Rows from block 4 of a small class-conditioned image flow-matching model, named by matrix and row number. Rows with one number belong to one neuron. Each number is 500 + 40 x the weight over its row's rms, rounded and kept within 0 to 999. All counts start at 0. Numbers have three digits each.
After each neuron's rows are labels from the 100 images, of 14976 (inputs lightly noised), where the neuron reaches its largest size: "strongest on" is what is common among them; "colour at peak" is the nearest of a few named colours to the mean colour under the peak. Only what is clearly more common there than usual is listed. The data: telescope images of galaxies (Galaxy Zoo DECaLS). In brackets: how many of the 100, against the usual share in percent.
# gate: MLP gate (model.blocks.4.mlp.gate.weight, 416x160), inputs 0-79
# fc1: MLP up (model.blocks.4.mlp.fc1.weight, 416x160), inputs 0-79
# fc2: MLP down (model.blocks.4.mlp.fc2.weight, 160x416, transposed), outputs 0-79

gate.317:502512510525421504534537428479442527479512565559504473450534523512522465588527491443530519482533491522478484548526596561465510457458447499495524532488475539451590457508418508539500470542463544495521547491493594497505543486542529516504528445
fc1.317:459507513493468464461513488511484429458426542503519466512525457478567644498508564455502475462444495436523515487486483544524518498459531504584497539523361479516489534547541460544497451447511546456491512517468443471518527507576495525480474526
fc2.317:579520490478466541440479528499526547434434511528507474500509578440518366504510556534500482474553475531498527531518529448480456487455490522562506451457395545491530448471521464467507518420494549476432517464547515438509517516438500544510471502
strongest on: shape: featured or disk (63 vs 30.4); edge-on disk: no (59 vs 24.7); bar: no (39 vs 12.9)
colour at peak: brown (46 vs 12.5)

gate.172:551533570469416430477524488455455523450571498507566403508534491505467501520551507588425523524523440492384542457553465517433571502555459466491551492468503534477526513507543548471461511427578517494494498479579553545513573525510444475544566517
fc1.172:551486573454473491435437491445490507468529471527601435498455507503506495495574580502509431484460501496481528472476401497414596560483506497457520523460427457509416516501527514460462501486505524514472441468567496562487543542456542525490533530
fc2.172:525477499582571492526440470515473575527512471482522509557437494478512539452451487484477587555414473443509482507495479586499463488524499464537469526548432496518492538541538466536498434468533426474529522477505579473503514468505543430528482511
strongest on: edge-on disk: yes (44 vs 5.2); roundness: cigar-shaped (32 vs 8.1)
colour at peak: brown (44 vs 12.5)

gate.132:447492545500468484446472490498540479564417439513538490534490496521462553551504517443468440514473487456507517478594518454509568463366481508510558568557492501548494476550508526508552502492507471515420469472518533525480422514551537477448518490
fc1.132:490508470562547475568503516438462550500527518560463532500581474500519529507488476471510473497499501432527467522559543513511499493487467483483505507562466542437555463546416465565522407507523489471469489528513489452448506480540492522459531494
fc2.132:469481458480470531480447466464552445597551477465513534475510504516493553487486509530563563487494501571454505486391454539493462493463505459470515474391470441524450548478466486463470507499508474474448502506513507490486480562445498482453500579
strongest on: spiral arms: yes (41 vs 18.8)
colour at peak: brown (42 vs 12.5)

gate.14:473501504542555520511486515472484498537467445487497564583566469517497558509526461504492481555576509472463472498543539545503476468518477517537514522467558504426479433577500539518512496472536447525472503536497553560438505353563502478536525531
fc1.14:484525520541511509578409415457516488513454466437519549534514490498499557462512461485516508540527547491511497504530434549516448444452505496509520527467535441482465442576460554530486524541541455533497508496498519578447473385493540538486568522
fc2.14:479508491530528478470498499508553540556505547513489466583469493516471485414510454540523477446512504476542495507495485514502553441442535552522500472525502484481403439503486469508528534539502454513475471470543487465496486413441539533473602368
strongest on: shape: star or artifact (28 vs 1.3)
colour at peak: grey (26 vs 6.1)

gate.233:514517502513481532566484536540492407582559451488522509611477421456481521523537559456416503448513539560569474532534521441464526510471519490476528516481453528506478525494506448503522545494521517482565526490523530434476503471511496533487541426
fc1.233:456494474477488478506430403575541415565526474436507503507478476476494514437501462470497526520532507508510495498559514433484398513502505609495542473499499516499530448515490560495492500554476496537481516499480486500503445489551531475512563494
fc2.233:415498510500526447471538508521490461446444518450493501422512495486539482597597430446513442533532465516391489535567556436469544473547505512493498530448481501490509470471495558531514564491526465567464500517551525508500535500527539476512484618
strongest on: edge-on disk: yes (41 vs 5.2); roundness: cigar-shaped (36 vs 8.1)
colour at peak: grey (54 vs 6.1); brown (46 vs 12.5)

gate.101:428497523523516465525435500460494402528472468535610527507520499507532505495511535498532454564525480464491471505464581507520447434464501519483460569583509513505449465530520568476543509439519458527465486493562476494545535483476518462491451450
fc1.101:439510524458526461510450477472511421499500398547570449532497480466554465546520401478544463526475460504466546552469587491489432492487488489440570538528493564451480429564465527535465472486471536523431527485547478521516454528452536489503458480
fc2.101:571500488548490520501535485440502566538482442438544505502497493463541525474489535499495531529486489526548536509499494538477494441493513462484481482404514432494507502496497532503461550465536453492423473501483498478515499537540485512513499434
strongest on: edge-on disk: no (88 vs 24.7); spiral arms: yes (76 vs 18.8); bulge size: small (51 vs 7.2)
colour at peak: grey (81 vs 6.1)

gate.295:443525467534517465465517552526550522563451497467560558490479479517479483498577472466459492507525442438420505436529487519534540469478433499532446531507505459599493490549506500427526521485509495505424478556488504567443504512532518524521520456
fc1.295:460495504495541536524557564424475512494464537494516566511521482494535496550465445559472513459534499518457501473520511429423518534480517486494500500518522507454532535551532449478543491528497508504483535529520480495483503514561448496580606483
fc2.295:566490516523484477505411426477488524482486492500521589485449505483475481446446497556505533532498509568407483542558512551501419493460564492496452465459532531529568464507520465542507483468482444508455501494490511515474538563474490518618562487
strongest on: spiral arms: yes (41 vs 18.8)
colour at peak: brown (53 vs 12.5)

gate.170:554421584521462505540492524494461573479507518565477498506454512511545477498530523446533546533550506479450497553493497534540471516462506531521520475388489518626512532483448421532493462508433474489551451520496404517449558439509472420547486525
fc1.170:523521548463482491581479481435542582500482521474584495546496465508465492520523468466450489468478500429519428464505514495514539521526445412451527492469535510499509558504476512531554516473482552546480484490544442498439539504429468453504483507
fc2.170:453487497469536518534517478483497425570509516507571467469469505520504503578530530527507542472436489543455463493407427505486499547493499413522488475501474462559429581485518501497467474491515495514470514480496486479462526552532524459519406501
strongest on: roundness: cigar-shaped (36 vs 8.1)
colour at peak: brown (46 vs 12.5); grey (44 vs 6.1)

gate.301:502535544415445482549457501496494494480541482546466469431541483511492500483485482471484514482458507515470488542529447523489470558602513517479443517504539535454503599511440483498452419534451529483483527394530499517516483590485459513585485502
fc1.301:500531517563498506443472490514471512523537490440519515481468522496528511535514512551482471592500542513523519539460537489455579537442452482485502492513473506496516463507532520515560447485563497488453495547486512495557502534467549466404424450
fc2.301:534538484496560494465489470485499515566469458540569501515477440443491554481500523449517570503435477504500393491480464514461492524462486462487467518491442534596481545547567570554460466429510441502523482477490527488530501508539474443417462415
strongest on: shape: featured or disk (67 vs 30.4); edge-on disk: no (52 vs 24.7); spiral arms: yes (45 vs 18.8)
colour at peak: brown (46 vs 12.5)

gate.16:490507518583462524505445477517508515586497495559536494450470480526524524486577472490534422538575523511500479547526581520547435470480515554527564541478442554430543468497487464487479498511486533530502540489520490466414534395472517518531402475
fc1.16:437530471515471548495524462517510579517547478467441527545483457494491540484520455553488492458452425501486488468527472480515548509546525411487477450496544472458575521472483511536500530569503518556482487527489594536478515515496422470507507456
fc2.16:542474492521468484461520477536490470572562433493480540537462504484492487479423527474510529518463538502545480515470513550485474458493506542498537516541499554483410482532546458501492460506481511493417520460511485503498497456626518528509523515
strongest on: edge-on disk: no (50 vs 24.7); bar: no (31 vs 12.9)
colour at peak: brown (40 vs 12.5)

gate.350:482561486502482536483463588429538455487461477569465490458473486476510502537505469519447447559489529470494500559434524428485462466394500464487466460527437460488571575516488555524527475455465484564533448471503446470501515543433530465528523501
fc1.350:507477471501524456534521422485492486516503479486546512561534451450462510548511541412464515465534507475541491405566555528497492517571472533566503533483517554473492479574534531513449508556495432505496497509489529505492449391517529539489524509
fc2.350:515474474455457526562502537480566482538525637483532522482544443537503501489511514584452581478496485488532462483530516466584451526494471532478569505492491517545561524508483448502517508457488538454526503509502457535483452593574499531417473506
strongest on: shape: featured or disk (62 vs 30.4); edge-on disk: yes (33 vs 5.2)
colour at peak: brown (82 vs 12.5)

gate.5:528555508401488536469467432579508498518527604484495543466475571574523486427528498516491531414464479481441553566483449464541435481467536546535543500439560480509529516508542504468456513577543485525527475513504476509530509468520483528502471481
fc1.5:487484510565496445514507560514514535454509395533516493583538513447520510540523472519526470575527488539547406440499536484478537498579392479475474460490475537540454511513440496489494505444483500505535579465522574522453508519449526490584519502
fc2.5:463488539493505490490536597539479540534481545517426425488531500513482505489537516515503560570480540517517483478461590484522613414477491434466518527485527481481535478475450453488548504468517533503480487470542511518563489434470481511520396472
strongest on: edge-on disk: no (51 vs 24.7); bar: no (31 vs 12.9)
colour at peak: grey (30 vs 6.1)

gate.202:504532481535416468529519481452487503534498515564546457463519557508485546549541496524461548520492472428498528505534483516477507463536567496491542475551473528504523539466446464559515408465453476587485503515505508587480492546616529516497436516
fc1.202:539546512438512447501459515520519487503482486434481589535504489491446458518514507483550504489553565542515431535482538525452482493466505526539499476438498434532491493491468494555505527524513569456503568496527512436503558445383548495441504531
fc2.202:487476513448494509503581516534509525447506475590546578520540535517480512557467564554480522522491477450474502473513469501530515507442498497505482476609498527524475537508506504492545444444451571494568531485494468511493506451536449468436498524
strongest on: shape: featured or disk (64 vs 30.4); edge-on disk: no (54 vs 24.7); spiral arms: yes (45 vs 18.8)
colour at peak: brown (56 vs 12.5)

gate.413:524507479494571442512492459484507429461442483461492518551541552488509494467478556499492459556522567512501565481532500529470431452451531551504459513569450489525475378462489506470494510458529465468518489452491540534517569422499522469534441530
fc1.413:503593513489502561481512442508438433559474569437507539513472522515524562440497495484451540467481413505467500443517433420506499460499576579497520515435558523487469466470505498471502469543537470596527491510455530492532507414509468440425527484
fc2.413:489524492549494434471394446450543494506525554475536473541480488500504450430495468431516441460507477522517506523494491499514435562487504583495538475557454483461459395486550474495488524543505426512533524475486480512446494508460542526560546395
strongest on: shape: star or artifact (44 vs 1.3)
colour at peak: grey (31 vs 6.1)

gate.88:514492473560592479456482509499463463469510493482506501539562573513554578513479524544526558612558453488502467498517495579459550519460404490465514505515485508429494458557537511541487405538525488501517533476510534458519489530475450520492484409
fc1.88:496534573516482499509587494515494477551517552456461539495464534538522517519493471467467512376452441523486458464459562519503599468478491482460503549458517491481439503472552523521518558585465394474566470512505523492514489431511520479482511383
fc2.88:548470474482462481501508505542482451584549507527476508413476526510447528486567490555528493393546562512539440519481436567520398457458460473512458503508526511512469463550486513501489438498474485476492487438511471532494480506466465536475537467
strongest on: shape: star or artifact (27 vs 1.3)
colour at peak: brown (48 vs 12.5)

gate.46:495529443542500449512553519490445468459493497487493516386463506494540518492448521476461495582570449428526583491470585497487507551520526549511489485549482562513538430462462486538446489454513450550571595496485508457472545536516543462479476496
fc1.46:485460529520459536515463513504499491513474465548477512446455475490527497496534490491514533560513523496522518508494487462523515469576512523517498490472523522454583445428416458545505456497508564555540484535522504495546493481459516513527525441
fc2.46:546518509550476478507571554491448545447461467415466516451488511501513514519513463531461497562474525493513509455488486511501505422558547444548484522545517515468548558515458498484519524494503537489518481502480515509474543403523440503534518518
strongest on: edge-on disk: yes (27 vs 5.2)
colour at peak: brown (44 vs 12.5); grey (36 vs 6.1)

gate.385:460487483467536483456584508542544472559497489454488469536468475537522545543546547510477524455467536481522543574577507486519569497539484548508466527601541500449498521514562497484522559510501463511467548466485533508527550433476510572437554511
fc1.385:498562499571497400473521490498545462516446446535531540586476516493489486496514566476410437509498520522557484509599544449497489371472488490518502525485554525516495477553452441491508498430526460485456496528494525458442455531533521486494515531
fc2.385:519492487499563519480468464500453576531492353562487528562509504460468504473467512491555480424503528470518453526453515552481495421636512488506470529452479476479529500516499506516537499475505524483493439472501443448514478571462492525573464470
strongest on: edge-on disk: yes (29 vs 5.2); roundness: cigar-shaped (26 vs 8.1)
colour at peak: grey (65 vs 6.1); brown (35 vs 12.5)

gate.206:489492548523528502528470504519449462525596481491527499590509505428560558456482551443480490441503500540525466499471475548497566467529487502478492530549459529491533528574578523432445521482457466498420476477455469517451474555480448630484546474
fc1.206:550491580494475534488529512522431499468556503507439494524487508460564473476406438487510427498528506584512522538452484512526480511480449407530548485477385531466453478525500537492400563474504499475536436509471464447493441481471490485534507496
fc2.206:454529519498469460506467487541454479492445559530452429431489495476470521476497469505480510557472500518557471481509470520510528572411558575528528516606462514508522465492512528481486445535511517536595523459516525523482494468491511427513463500
strongest on: spiral arms: yes (40 vs 18.8)
colour at peak: brown (49 vs 12.5)

gate.149:550465574523501523540490512523502586506477524489525493530490531570529510448479472540492476518463575472437532477471423492464563497447501424460541522460479430535452575504500485422525576483523488474472451505517425554443483512525444524503497550
fc1.149:528482516592450510542417508528489477489454552541541484481520472485547486488480525462553489582561510480508448478508416510539476450364511473510544489438431575559503489539435531522519531465485525499471498520462419488499514546514487483527449471
fc2.149:488518490495514465488561551530510436501445562487483465513538484512517503590530485513460486522466570475453503476482515434473547507441566536535474532554527535515602467469528563545487475504556489485523446462465491492490509519511494477500538591
strongest on: edge-on disk: yes (29 vs 5.2)
colour at peak: brown (48 vs 12.5); grey (36 vs 6.1)

gate.4:462490489544540518489453558494499483514459448558456560479500473448508500392497516498512484473567567474540500525583458532512433452523515480547500429482466507503478481504469467515512423533525500507471408488529509466566512523554529503504391444
fc1.4:475452507497548496517425540472514532474466508471567428461467559442515446433495544479518520435460498517469509538467447494478484538469526536448504477542455499580417495415538548518517456555467529455514480531488527536498514597477558459522463479
fc2.4:479499492497539471491615438473456510466442491481489508493523477536492485543443508517510490459503496527443439490468578446499518555506478446513468513493523516508595503490513474503498550521505541456489426520470516472492471517432455497565505557
strongest on: roundness: cigar-shaped (34 vs 8.1)
colour at peak: brown (68 vs 12.5); grey (30 vs 6.1)

gate.255:492540488470503501548505515521550496594489440479520436538466420480512514504489490443495529440506502490511555487515493514560510474477427523552515555499482530450531512389404538491464529485517587477478525447466526525494510497538613504471517487
fc1.255:418515463577510521499474463445515475479472506517534531515499538535516494521474548495533529513444531502567452481381547540496406463431476544490542531578502499493448453487493514520516527519489461506533505510572506541454486553423546561503560529
fc2.255:551483536586526499477600524462530505459519457487460592512549416503491504485540593455476574546525509511534498477556508530484537450504430453499490519430449524503513509517508501527471488489516489464526520512493538491526530584513489509496563510
strongest on: edge-on disk: no (51 vs 24.7); bar: no (30 vs 12.9)
colour at peak: brown (66 vs 12.5)

gate.197:499514473503521534544389501477504526508508485442445465555566510528472557417408515531470496505494467483447506511494498595534601565506482427479537463483465461465456525561565559434533522551471522543517507455474544555501449497430520501463615520
fc1.197:498474520525457492420593570528500432509472483554526534443432471471522458541575479487517491477501503512546500534551512446489452429484483559485478544451538557495507525472451493520442473435549485515466483566516493427534474469555476522529420499
fc2.197:562493558495400545460468581481456462497531470490409597497512538497520473538554470525499516500498479553521449484507513505500559490471533508493469503496491553510466509487498485469475526541465480522469518505488503545453504543472418506475612530
strongest on: edge-on disk: yes (50 vs 5.2); roundness: cigar-shaped (39 vs 8.1)
colour at peak: brown (83 vs 12.5)

gate.9:508459543396516499514567510436528554469508557523418496459490543545473518539485512469545488458478472473431595483437508506583476547531481485470571479471469439600505411498537486470490521533489592445509451453523513555537480530441519525517461479
fc1.9:539533423493493488515486542433573466493515492439445484451512491515452471501483454522430525574526468458511473511508484523501529538521501550500428455476439498493582570445468591540530498533459506519515581524451423541528484521542551452483505497
fc2.9:426490543498484492488485443452434546491517443614442517470503525471422527520500497453571473559473486553493517502485494488455476512534508518472471509511434465494426438492466593474500518517500524546532572512540523521545489525428427472544492520
strongest on: spiral arms: yes (40 vs 18.8)
colour at peak: brown (66 vs 12.5); grey (31 vs 6.1)