A small class-conditioned image flow-matching model, trained from scratch: 48-pixel images.
Rows from block 2, named by matrix and row number. Each number is 500 + 50 x the weight over its row's rms, rounded and kept within 0 to 999. All counts start at 0. Numbers have three digits each. After the name is the row's rms in percent of the matrix's.
# ada: adaLN modulation (shift, scale and gate of each sublayer stacked) (model.blocks.2.ada.weight, 960x192), inputs 0-63
ada.477 067:548451541541437478549491510457527503485528502495434498636527416537490444520501479475493433554482483529489583506556578489481553583544563569411523422442546592454410483503509448491501599515497480
ada.478 043:523440522457597512503486528520530447454465486560569435511448538433576511537466458432522522556386514498554575506569427453556556481536526528541445514588541507512527428471601476507451563481384482
ada.479 056:403507524469549452469478454506420478440545530448569473415406544514462457504574541500552426551503470540444513542574528517498477487501404476486519504449461517525569470384558604466467505444511483
ada.480 112:562502552539569473482464543439480458475456445485459451489457554452546587496537487483490484492522480511484411482504392523523504560489535368411482458503510475451528463618470456532543475409575479
ada.481 117:491538432475581559398511542497483499539486524456486489583544404532516417486493461485498446556454512535500467554505610549491471443561451593603576499629550542477545515389512414486400540464500556
ada.482 109:503536517542531478466490431519533518473410500539440511453509475493440471522495536577546475489606442490477541393569413487458465469542512489560494483604538512466439477590482513483534475386495463
ada.483 103:397450513545500499581451551526496472450537558551481524555518491622603556500493469632478521557534469511537481557490419598526488460512480474486451457582458472515573513443554474475490545420528445
ada.484 103:480446412463546519518502510621426431461523473480435510526442513598547514521502447411541534453543499482418412485442523420476466512510464544439502524464493560477622515486559578618608560474555475
ada.485 099:529503483567483527496541493371484438496533526539498438433520536506515482511438478504535593532542437510441497511436508533469480480450482500474521466438474455546492507513451466497604390554517542
ada.486 115:543448522488500497396506502544502466536470516458485540503563428516592461468404534489453472405453555515458452469410480610497536528480456521434479437480481491483614515557669567526487494492511517
ada.487 131:552521486458471510556578547515496479499525526536491546611450463477482653503467499479493431475477468404492523541489321455507537510499524580477465496512469447491520557455629562493530649483439478
ada.488 102:501519547550522512461465551554525497552457503598468562543529512531551513504516502569529480476585437552509525526447475390535412491463448527613483468528519521515552500562350608577589502504524503
ada.489 102:492501491510517512619496499489511517524414502507516530478518411500461523487472463556517507519593492452465575463515499539494559460428537523530480495514529388457463546447521485527430440433465482
ada.490 100:507467525550467547514479570551470535457447426492498478545526467545465488501491531532470589549531534560449522457416576483516559478561487552388468562404442535513477529470607435577623460466508548
ada.491 115:515497493441513411461561492465466466529500400592515459593544500467478608447457415449509479452548481486481460462456466482503452458500524446577517468614515516484517612573581518500576567416516501
ada.492 113:514467531546509634517442536461468482503471538576462550553477501514474607488518504439543469430516548599490388543478562609566481519428366494548501485452520500447536580484578461553459547471468506
ada.493 113:534489525458459422470486504489488498494613423465510481527500435433474596520433507495524562557500559491528500471502490554551505452442456546538524484552586450426575443545428549572499589525542527
ada.494 100:486506474505459520532460529494560505592455545453468454446554459528530493500483581476608466516515561499453495560444447535586466506563594590387543432490513582426467588517582449449501474485461485
ada.495 113:445537433497412479485577472430501424498535518533482476688508622567494454497507435573469503490463542501504500526577445548536445466530579518580585575313476507494478573464479443564546509473517491
ada.496 110:489490461453464568540493503521446471460487587441528428435500434497481576502406499443554556478509455533486502491579560426427534484522514570607465434595552597546472375484449498553480508451471495
ada.497 117:487388522537568467491456505442507511404495458482479475427514464559477532539528473491587542427467532546492456440545583521513491501479510543548453429479536458496506464468678489526464651555500480
ada.498 111:472540407485536503552500444508574446467537439466467433509417416429562591523547511529506574488546574455542449431539518507381516494557486573453480554501589533483555441502522503471481432560463481
ada.499 101:538517480423486533459486489505437530451445569528435505509514477555493411468459479543506509419568488525449466589420446500482516487493495457459493550502435544532545496584479551510466499574516520
ada.500 113:479448476527507554466563463542508468497505454457460586439499570446502518520487470527444500543468516470400531424511608463573515505471479523544506480455515482509549524463521450536441421510545515
ada.501 105:525465524507489532565520475493520522509448565546490523328557582529511511483496478326520448532560410521426428458539572411458450486466430594426516506532549516566450463607450476479572437485530592
ada.502 116:491391471539432473523461519548567557510529497671489408568498447521539518426467470498375474527453473486537501424449526526454507524459476493570584479476526549483434499548560469524514439483466477
ada.503 122:470525522493462514562457538499510477463432535498466530456546548432500497498494638416506555505469520554543534496518488489532462557461597478482519503528512483409447514509424547523436581465426534
ada.504 101:488498437555540437607541424545478499466539525433534474587470513461489506501607542506465537482447522451523549598399490572529553444503515451443559500555468549506459464451415488409499475528488421
ada.505 097:481516524410407491500499478516472596531464481485504621463419479507526610526550493591438442550476607533535445494496545624591647524470535435466496449495502496517487499555592474498524425486549457
ada.506 123:497562492493463532543474470510499519491449467540405518512557506517501448469517479522531475473527413540444455459603585441420484496491504495553512547472475486506424522471497433427440513461481494
ada.507 114:527511505467495419438497501464549530446563496569599606497367426580537483481423428422414545492522505545477575483627491552493459530531478445489532506381461571522468458428508509475495424408497428
ada.508 104:485462491563480522505492441434561425536499510484559460405455533482536517515523550433542554373489525460492578531401399478603529494524541535441481479468540553491518468542492519469512559464525496
ada.509 130:489451479481438582507451479488502477545482492492454472446551489525496681516473448472505505444484513502447506479481409491528398498526511528383463494520428472512504494539476465537596603512490486
ada.510 110:448396545464463384492566495474513502509481498561474457517528440449530525548505459560493502595543506443442478444541567550408467529515475380504461426450541567531501468523333484524453440541527567
ada.511 096:489469519477524517496411462532481510490517464345565540506563509544432490407557418577467466469485550499519487591452511596490469540478472486544556498518478502396523516498497448509508555547485482
ada.512 105:548528402568529506601463552564486507446491536543495598615468520486527496440551558533510577569543470468469492427537546498565550545445490529513437467465578573568458453551537539453377439557500485
ada.513 113:495513527466443576500539576438546513502510535500497481392529527559493471455495553495454552471581467570551566367466482529473537551560525547444445473552572490574477554504484497507510452570430590
ada.514 109:411504489515563470556491434446503472483494530460483528610458442598532501444531431407555433493479526528512543458537423423527402454507465465535543412451499519494488504513369506463504598563507452
ada.515 117:553570441551487490504510513566569477531531518505454533481488492434527532545526475514544541446494452583460440514575557413519515455490402484580496574546544502536454492519474527533363463514454493
ada.516 121:609552507452507514485425450607530523499482507504506405476495536519560379558522488552558468515523517578459508485506608437484501448541505460583514517503573620486413560484341535481514489464476521
ada.517 115:496569423495445470462485518492534487457495448570538515473500433502495468409451514400492453521493548441439538555482500593522422440553548491619501430573506598514563561511530512397570503498535465
ada.518 110:492573471537386520444504468378491459531506596628575477553553537504511588530456433408512390512510506535440523554426383583457432530564575511458503508429535517466521516527551510521522561524493385
ada.519 112:464524493500502429510456523518490504488532513433491499561422546370429621553466449454548511557456493451500485508506509458551510532552467565426504535572485488448551493461498524430506560501522496
ada.520 106:485523590481477520466598453535547504540525424480464477513629570541501389530484533387498465579515582450510518545525573517554504511552634505481517452626511427493475564512486414447535520523462463
ada.521 119:581534519457522514472460526418561474498526463518506528648459456552527562481446526427465571521525457510591483477487482482555495428432397518579466499543527527529570491498465528538517437511581442
ada.522 109:550537495521527510501540542452570426526489379517503491328482439506491466505540417489542519458505538447500529543450433523430423532497542412536479552609473488476487514504319504527581375485479488
ada.523 112:570518459506444574468497459540424600509432491407522584449494461470481627469453478530479477499442492462538563592465435555504506485569535524456522472567542558438618511491509541492545579532482429
ada.524 101:499575510599550583486531478449558430493508554474446488513542494459514501505475429491568479493485448415494395558516505601421586473503520466575478474506443463524424365534608509585432525522482515
ada.525 111:473507538541455433495506491423523499541517514483434487515524501506465455490492588529528466618503504425466502499438571543569573502536502501509493488457525507427407530476382521486528344491493519
ada.526 110:476469472499470549438428512521483452487523432631532544469584523543519548499462494496509475468494530441441534577360492518595532535551422499520463472526459560437535513484558503462474603510571492
ada.527 111:500483425572559530494441434506480517498513494440487501534575535458481584551503498453534450473512544483503576542566480482533549500594587512419477510579454383498474561494411549519558629489530511
ada.528 112:483383496549482456413563519574495631504560434480565470487488512438437423486465606513471500548540464490565548502441503572552460499500550457480483547579460437430553450460517505509507567504520527
ada.529 099:511449520481509485461517503513496463499465496517557485509567485519517665467471491444588554474492461492486463496549579511482497460605581483405503562551482496538524555570523549521563482464444397
ada.530 107:522488484490538524508499529467435516480504591460544509620554485666594421504479520473476489464447490439469460523462502533487509479561466418558472423565513651497550494612420507497514361529524465
ada.531 114:532466438521537527472498502455555478493533480558560582527317509491524576469493439558506528524492520431586528519430411497443494439455438441556491561510597482510511464549493496516468489556453408
ada.532 103:457513415455531482419516469511440507478451469479517471542569484443436486480464571533436446366573503395450508413522518546432508512416461455530448450358497498535615475474400493478461559530492529
ada.533 103:454428472508536513465486475499485490444569493456417587473540471549528343502505442497550454519501552532423468524487436532538499448460565485585431612554477392493455551536481529570596556427541442
ada.534 115:534532526508431581456462486494549501515536508483602515508510598485534546454471498381480494515486516505556499530428438605470579528504503485394479497552432423512526489568544529494542398519472455
ada.535 101:529560519523495551476461481411473522549539480527529432461424440534543532496462508425511538515564563513485512548568373510414490483624603499461542420426526481497475530461499435459547611459494470
ada.536 125:449471434515440552468537463501527554508522543522557463529474496426470482504437599440491441464511588496473504498439482447474521451549541548535623508497529516371547455459599579496472519414507463
ada.537 115:524537438477508452505412508434425486440459502534441535539489430455487568476468489437503549460450508457464533510487386527475438546494445434614557532568495366437587587520517538506480538510475480
ada.538 108:527532426539485504537437501491550589477546559448429499494455510483549422496482524538497511618476518488503508474361503485515460498416539483466478533593556487558469458480522570385525460582489554
ada.539 107:465476490488546525437521587481543488477448476477544525517489450407497511507552420520545426498492513481522484495539369551534509575554508419558469547539487395564568547516400527569492401480493456
ada.540 107:568508536494538519487525483492498565479559521492454467526520437467475377543528504510480489436435573487484434502555456467486406515353502436589504411493540493559534497496556457530510510509547590
ada.541 102:513425543523507425467455532637523408563413546487485502573512456447505524521491497515485486509518504468529472506535616539508446615448527449526431525500505540430466458446369531465491521475381504
ada.542 107:467546498424506589461561512486523458587474602510515520551445515460582503495569546491504430440537553527530462419576564450550414564423465519551522387454636511507489453495491428550466502538479486
ada.543 110:473527562513535559569451460543519406512546500430519486462512625530430525539457497488528545520483441500497523503517553534478437463447549493452475473518487482555411463529559511544589396530553575
ada.544 110:503459505482421555547497483464529505552504548408463490462506438549548500511501503548514374504547484490540481472498488459399409502469561471467561477479435515469548524512655591544622439515476473
ada.545 104:470494518517538487500512543584461490508535526458536466472448503496532558505477440476453529453380447399518485542403578563505525535516397579446504486512563519565594509452574536505569608507503549
ada.546 101:512506527540445465613506500468503487450580547513598461441488455525524446509539411509478523469465523449524502491415395482432484545532415479414554465495463466470526449466389452524438568487451532
ada.547 111:471535485474502494526608586471531515492352494582445532479531467475447451496468494543413530466496486486516510445591477526479517447481542486479467499503519632525557507494517442565491441552424452
ada.548 107:424510424501528577604495497446483536461566459449466510386509489546547501530474409572452544453506512547533523540471449583473476495563531534511545512542486435502462397463509477413437471501414549
ada.549 107:485531512489509489577414492516482545553465516504524547514488425462477509472494460480539471418498468408502523498412477520433523514503484456591533500422507454376468444458502472525474580495554486
ada.550 114:534462547533461494448501410516493510503527433574523489494507492496493432465580558527540522528459465546496466512530571441563493512482422497468484519451574520534441558533490434490492450446464540
ada.551 101:428510501476498478526425470503430469523531440470470526495398503579576475553418469420573483490564490473553574458565469471431592501496537478415462550476536639451456519549516535492581489564498596
ada.552 110:524516420441450510440458459498478502509470451376541496522476516533511509456452434412463437493418439454455518543427474512482566517445496578508550472568511541527559576552553477418480542480567479
ada.553 122:495501532522501496511479497381441449498479539512466467569503542499457572525479478455545529498466496489493551542504412443526452508521556576390487488458466428457386571441500539482528521443504511
ada.554 107:476511491498547458506521513552471476489510486487491554455506532480586499554548478475562402494512530523482491431511524480419603517529505416537449598485531466452555443427523592508528638430435484
ada.555 118:611514553535483480548557392435509485512528553419565516508470426472508565499502458465526550465473469566484561510435501503428534480453511496568472472528576585508616518461481456453529642488553483
ada.556 113:535522518462479409402508413482535478479619526551500478532484476472457479485501486553458472547550522531460586511504464473437518579423512372505566533511503601425632480505485550485476496526528472
ada.557 101:603563529492436458557480435541509525510481484462554498537546572504478527507516475563481433534511538557491575439504444440604578544412550548468533485462591437522498500526489614479467559488521421
ada.558 118:496504444546546514527495437460471545533468502538552533622507461507477554427471506453466429553473498389440430493486445573534481522535481468500545470533492559449595487508520427504510561544485495
ada.559 126:471473525516510524536452493519459545512420483450553482451631453447497572513474486474507530459449499450488511549513506521435531523448486466459491471503505455457459538483580555511567488500503527
ada.560 113:500615517471563584531477493516507539471494526459514521479562541446510405442486561521517571398528465542460442441564565541352556513553540572592430456404563463517503538476465502533495500516508473
ada.561 121:495536462572495478478556502526498536505517579497479550544410472412463469561570510496530560505485439452510444490568480414562532469535453549600456531511542517499450518494448554517533522529527502
ada.562 097:519503483447515474494528508465463478579443461568450477510564380489451537497540441563508415535420568521461486494450425596426535455521490453529574519415552508456474564518481517451561443449490510
ada.563 106:528544393495487476569523518464477560491464496556457507444514397437443538487449472478565529522537508433494531516538532497484575475617429523506415545560449489494642478496412523505495466518461445
ada.564 105:435513491537433516604485484519461582598468488414547559461494493494468498459515465509543582389478463408530511471582556523421520507484543394541532523422472523510447520503477400526486520456523541
ada.565 123:528568449496499498516551475559486541484488502560545528520426544488572548458564414514511548516573506452511524505489537483498559514588468532423480501510538555573499610470461564506547541448542462
ada.566 119:511478474481544463434472507507508572498505509600540526350459467454510518490497515545546534475583517416487454473458565437500496502572412496561450503383615536463438484433453473545477547476529450
ada.567 111:528615459512507636471485553500518557503491516393498530453507494529453579495544564457483453423480572558534534603511509485502494511522492536501428440543558436526631521481485471515476500498530487
ada.568 112:562427517538588464501477505489474502451514442557528542436605536472460464512446565615591448462514522623452523492579498460504588447369542439497472522543568448468444550486500505449477470469492499
ada.569 107:477469434512537481471492497501542508573525569553569544493587500523453522518488451519509478561450495434505562390532597512508579577505536464488464512547513580448435537505496452525464478536537513
ada.570 105:498473471512526508422511518483471540548509417487456517436498483508519546426487416423520493487533484456481518614493459459599461487553469542465493506501617486513455567491503579321495505459527513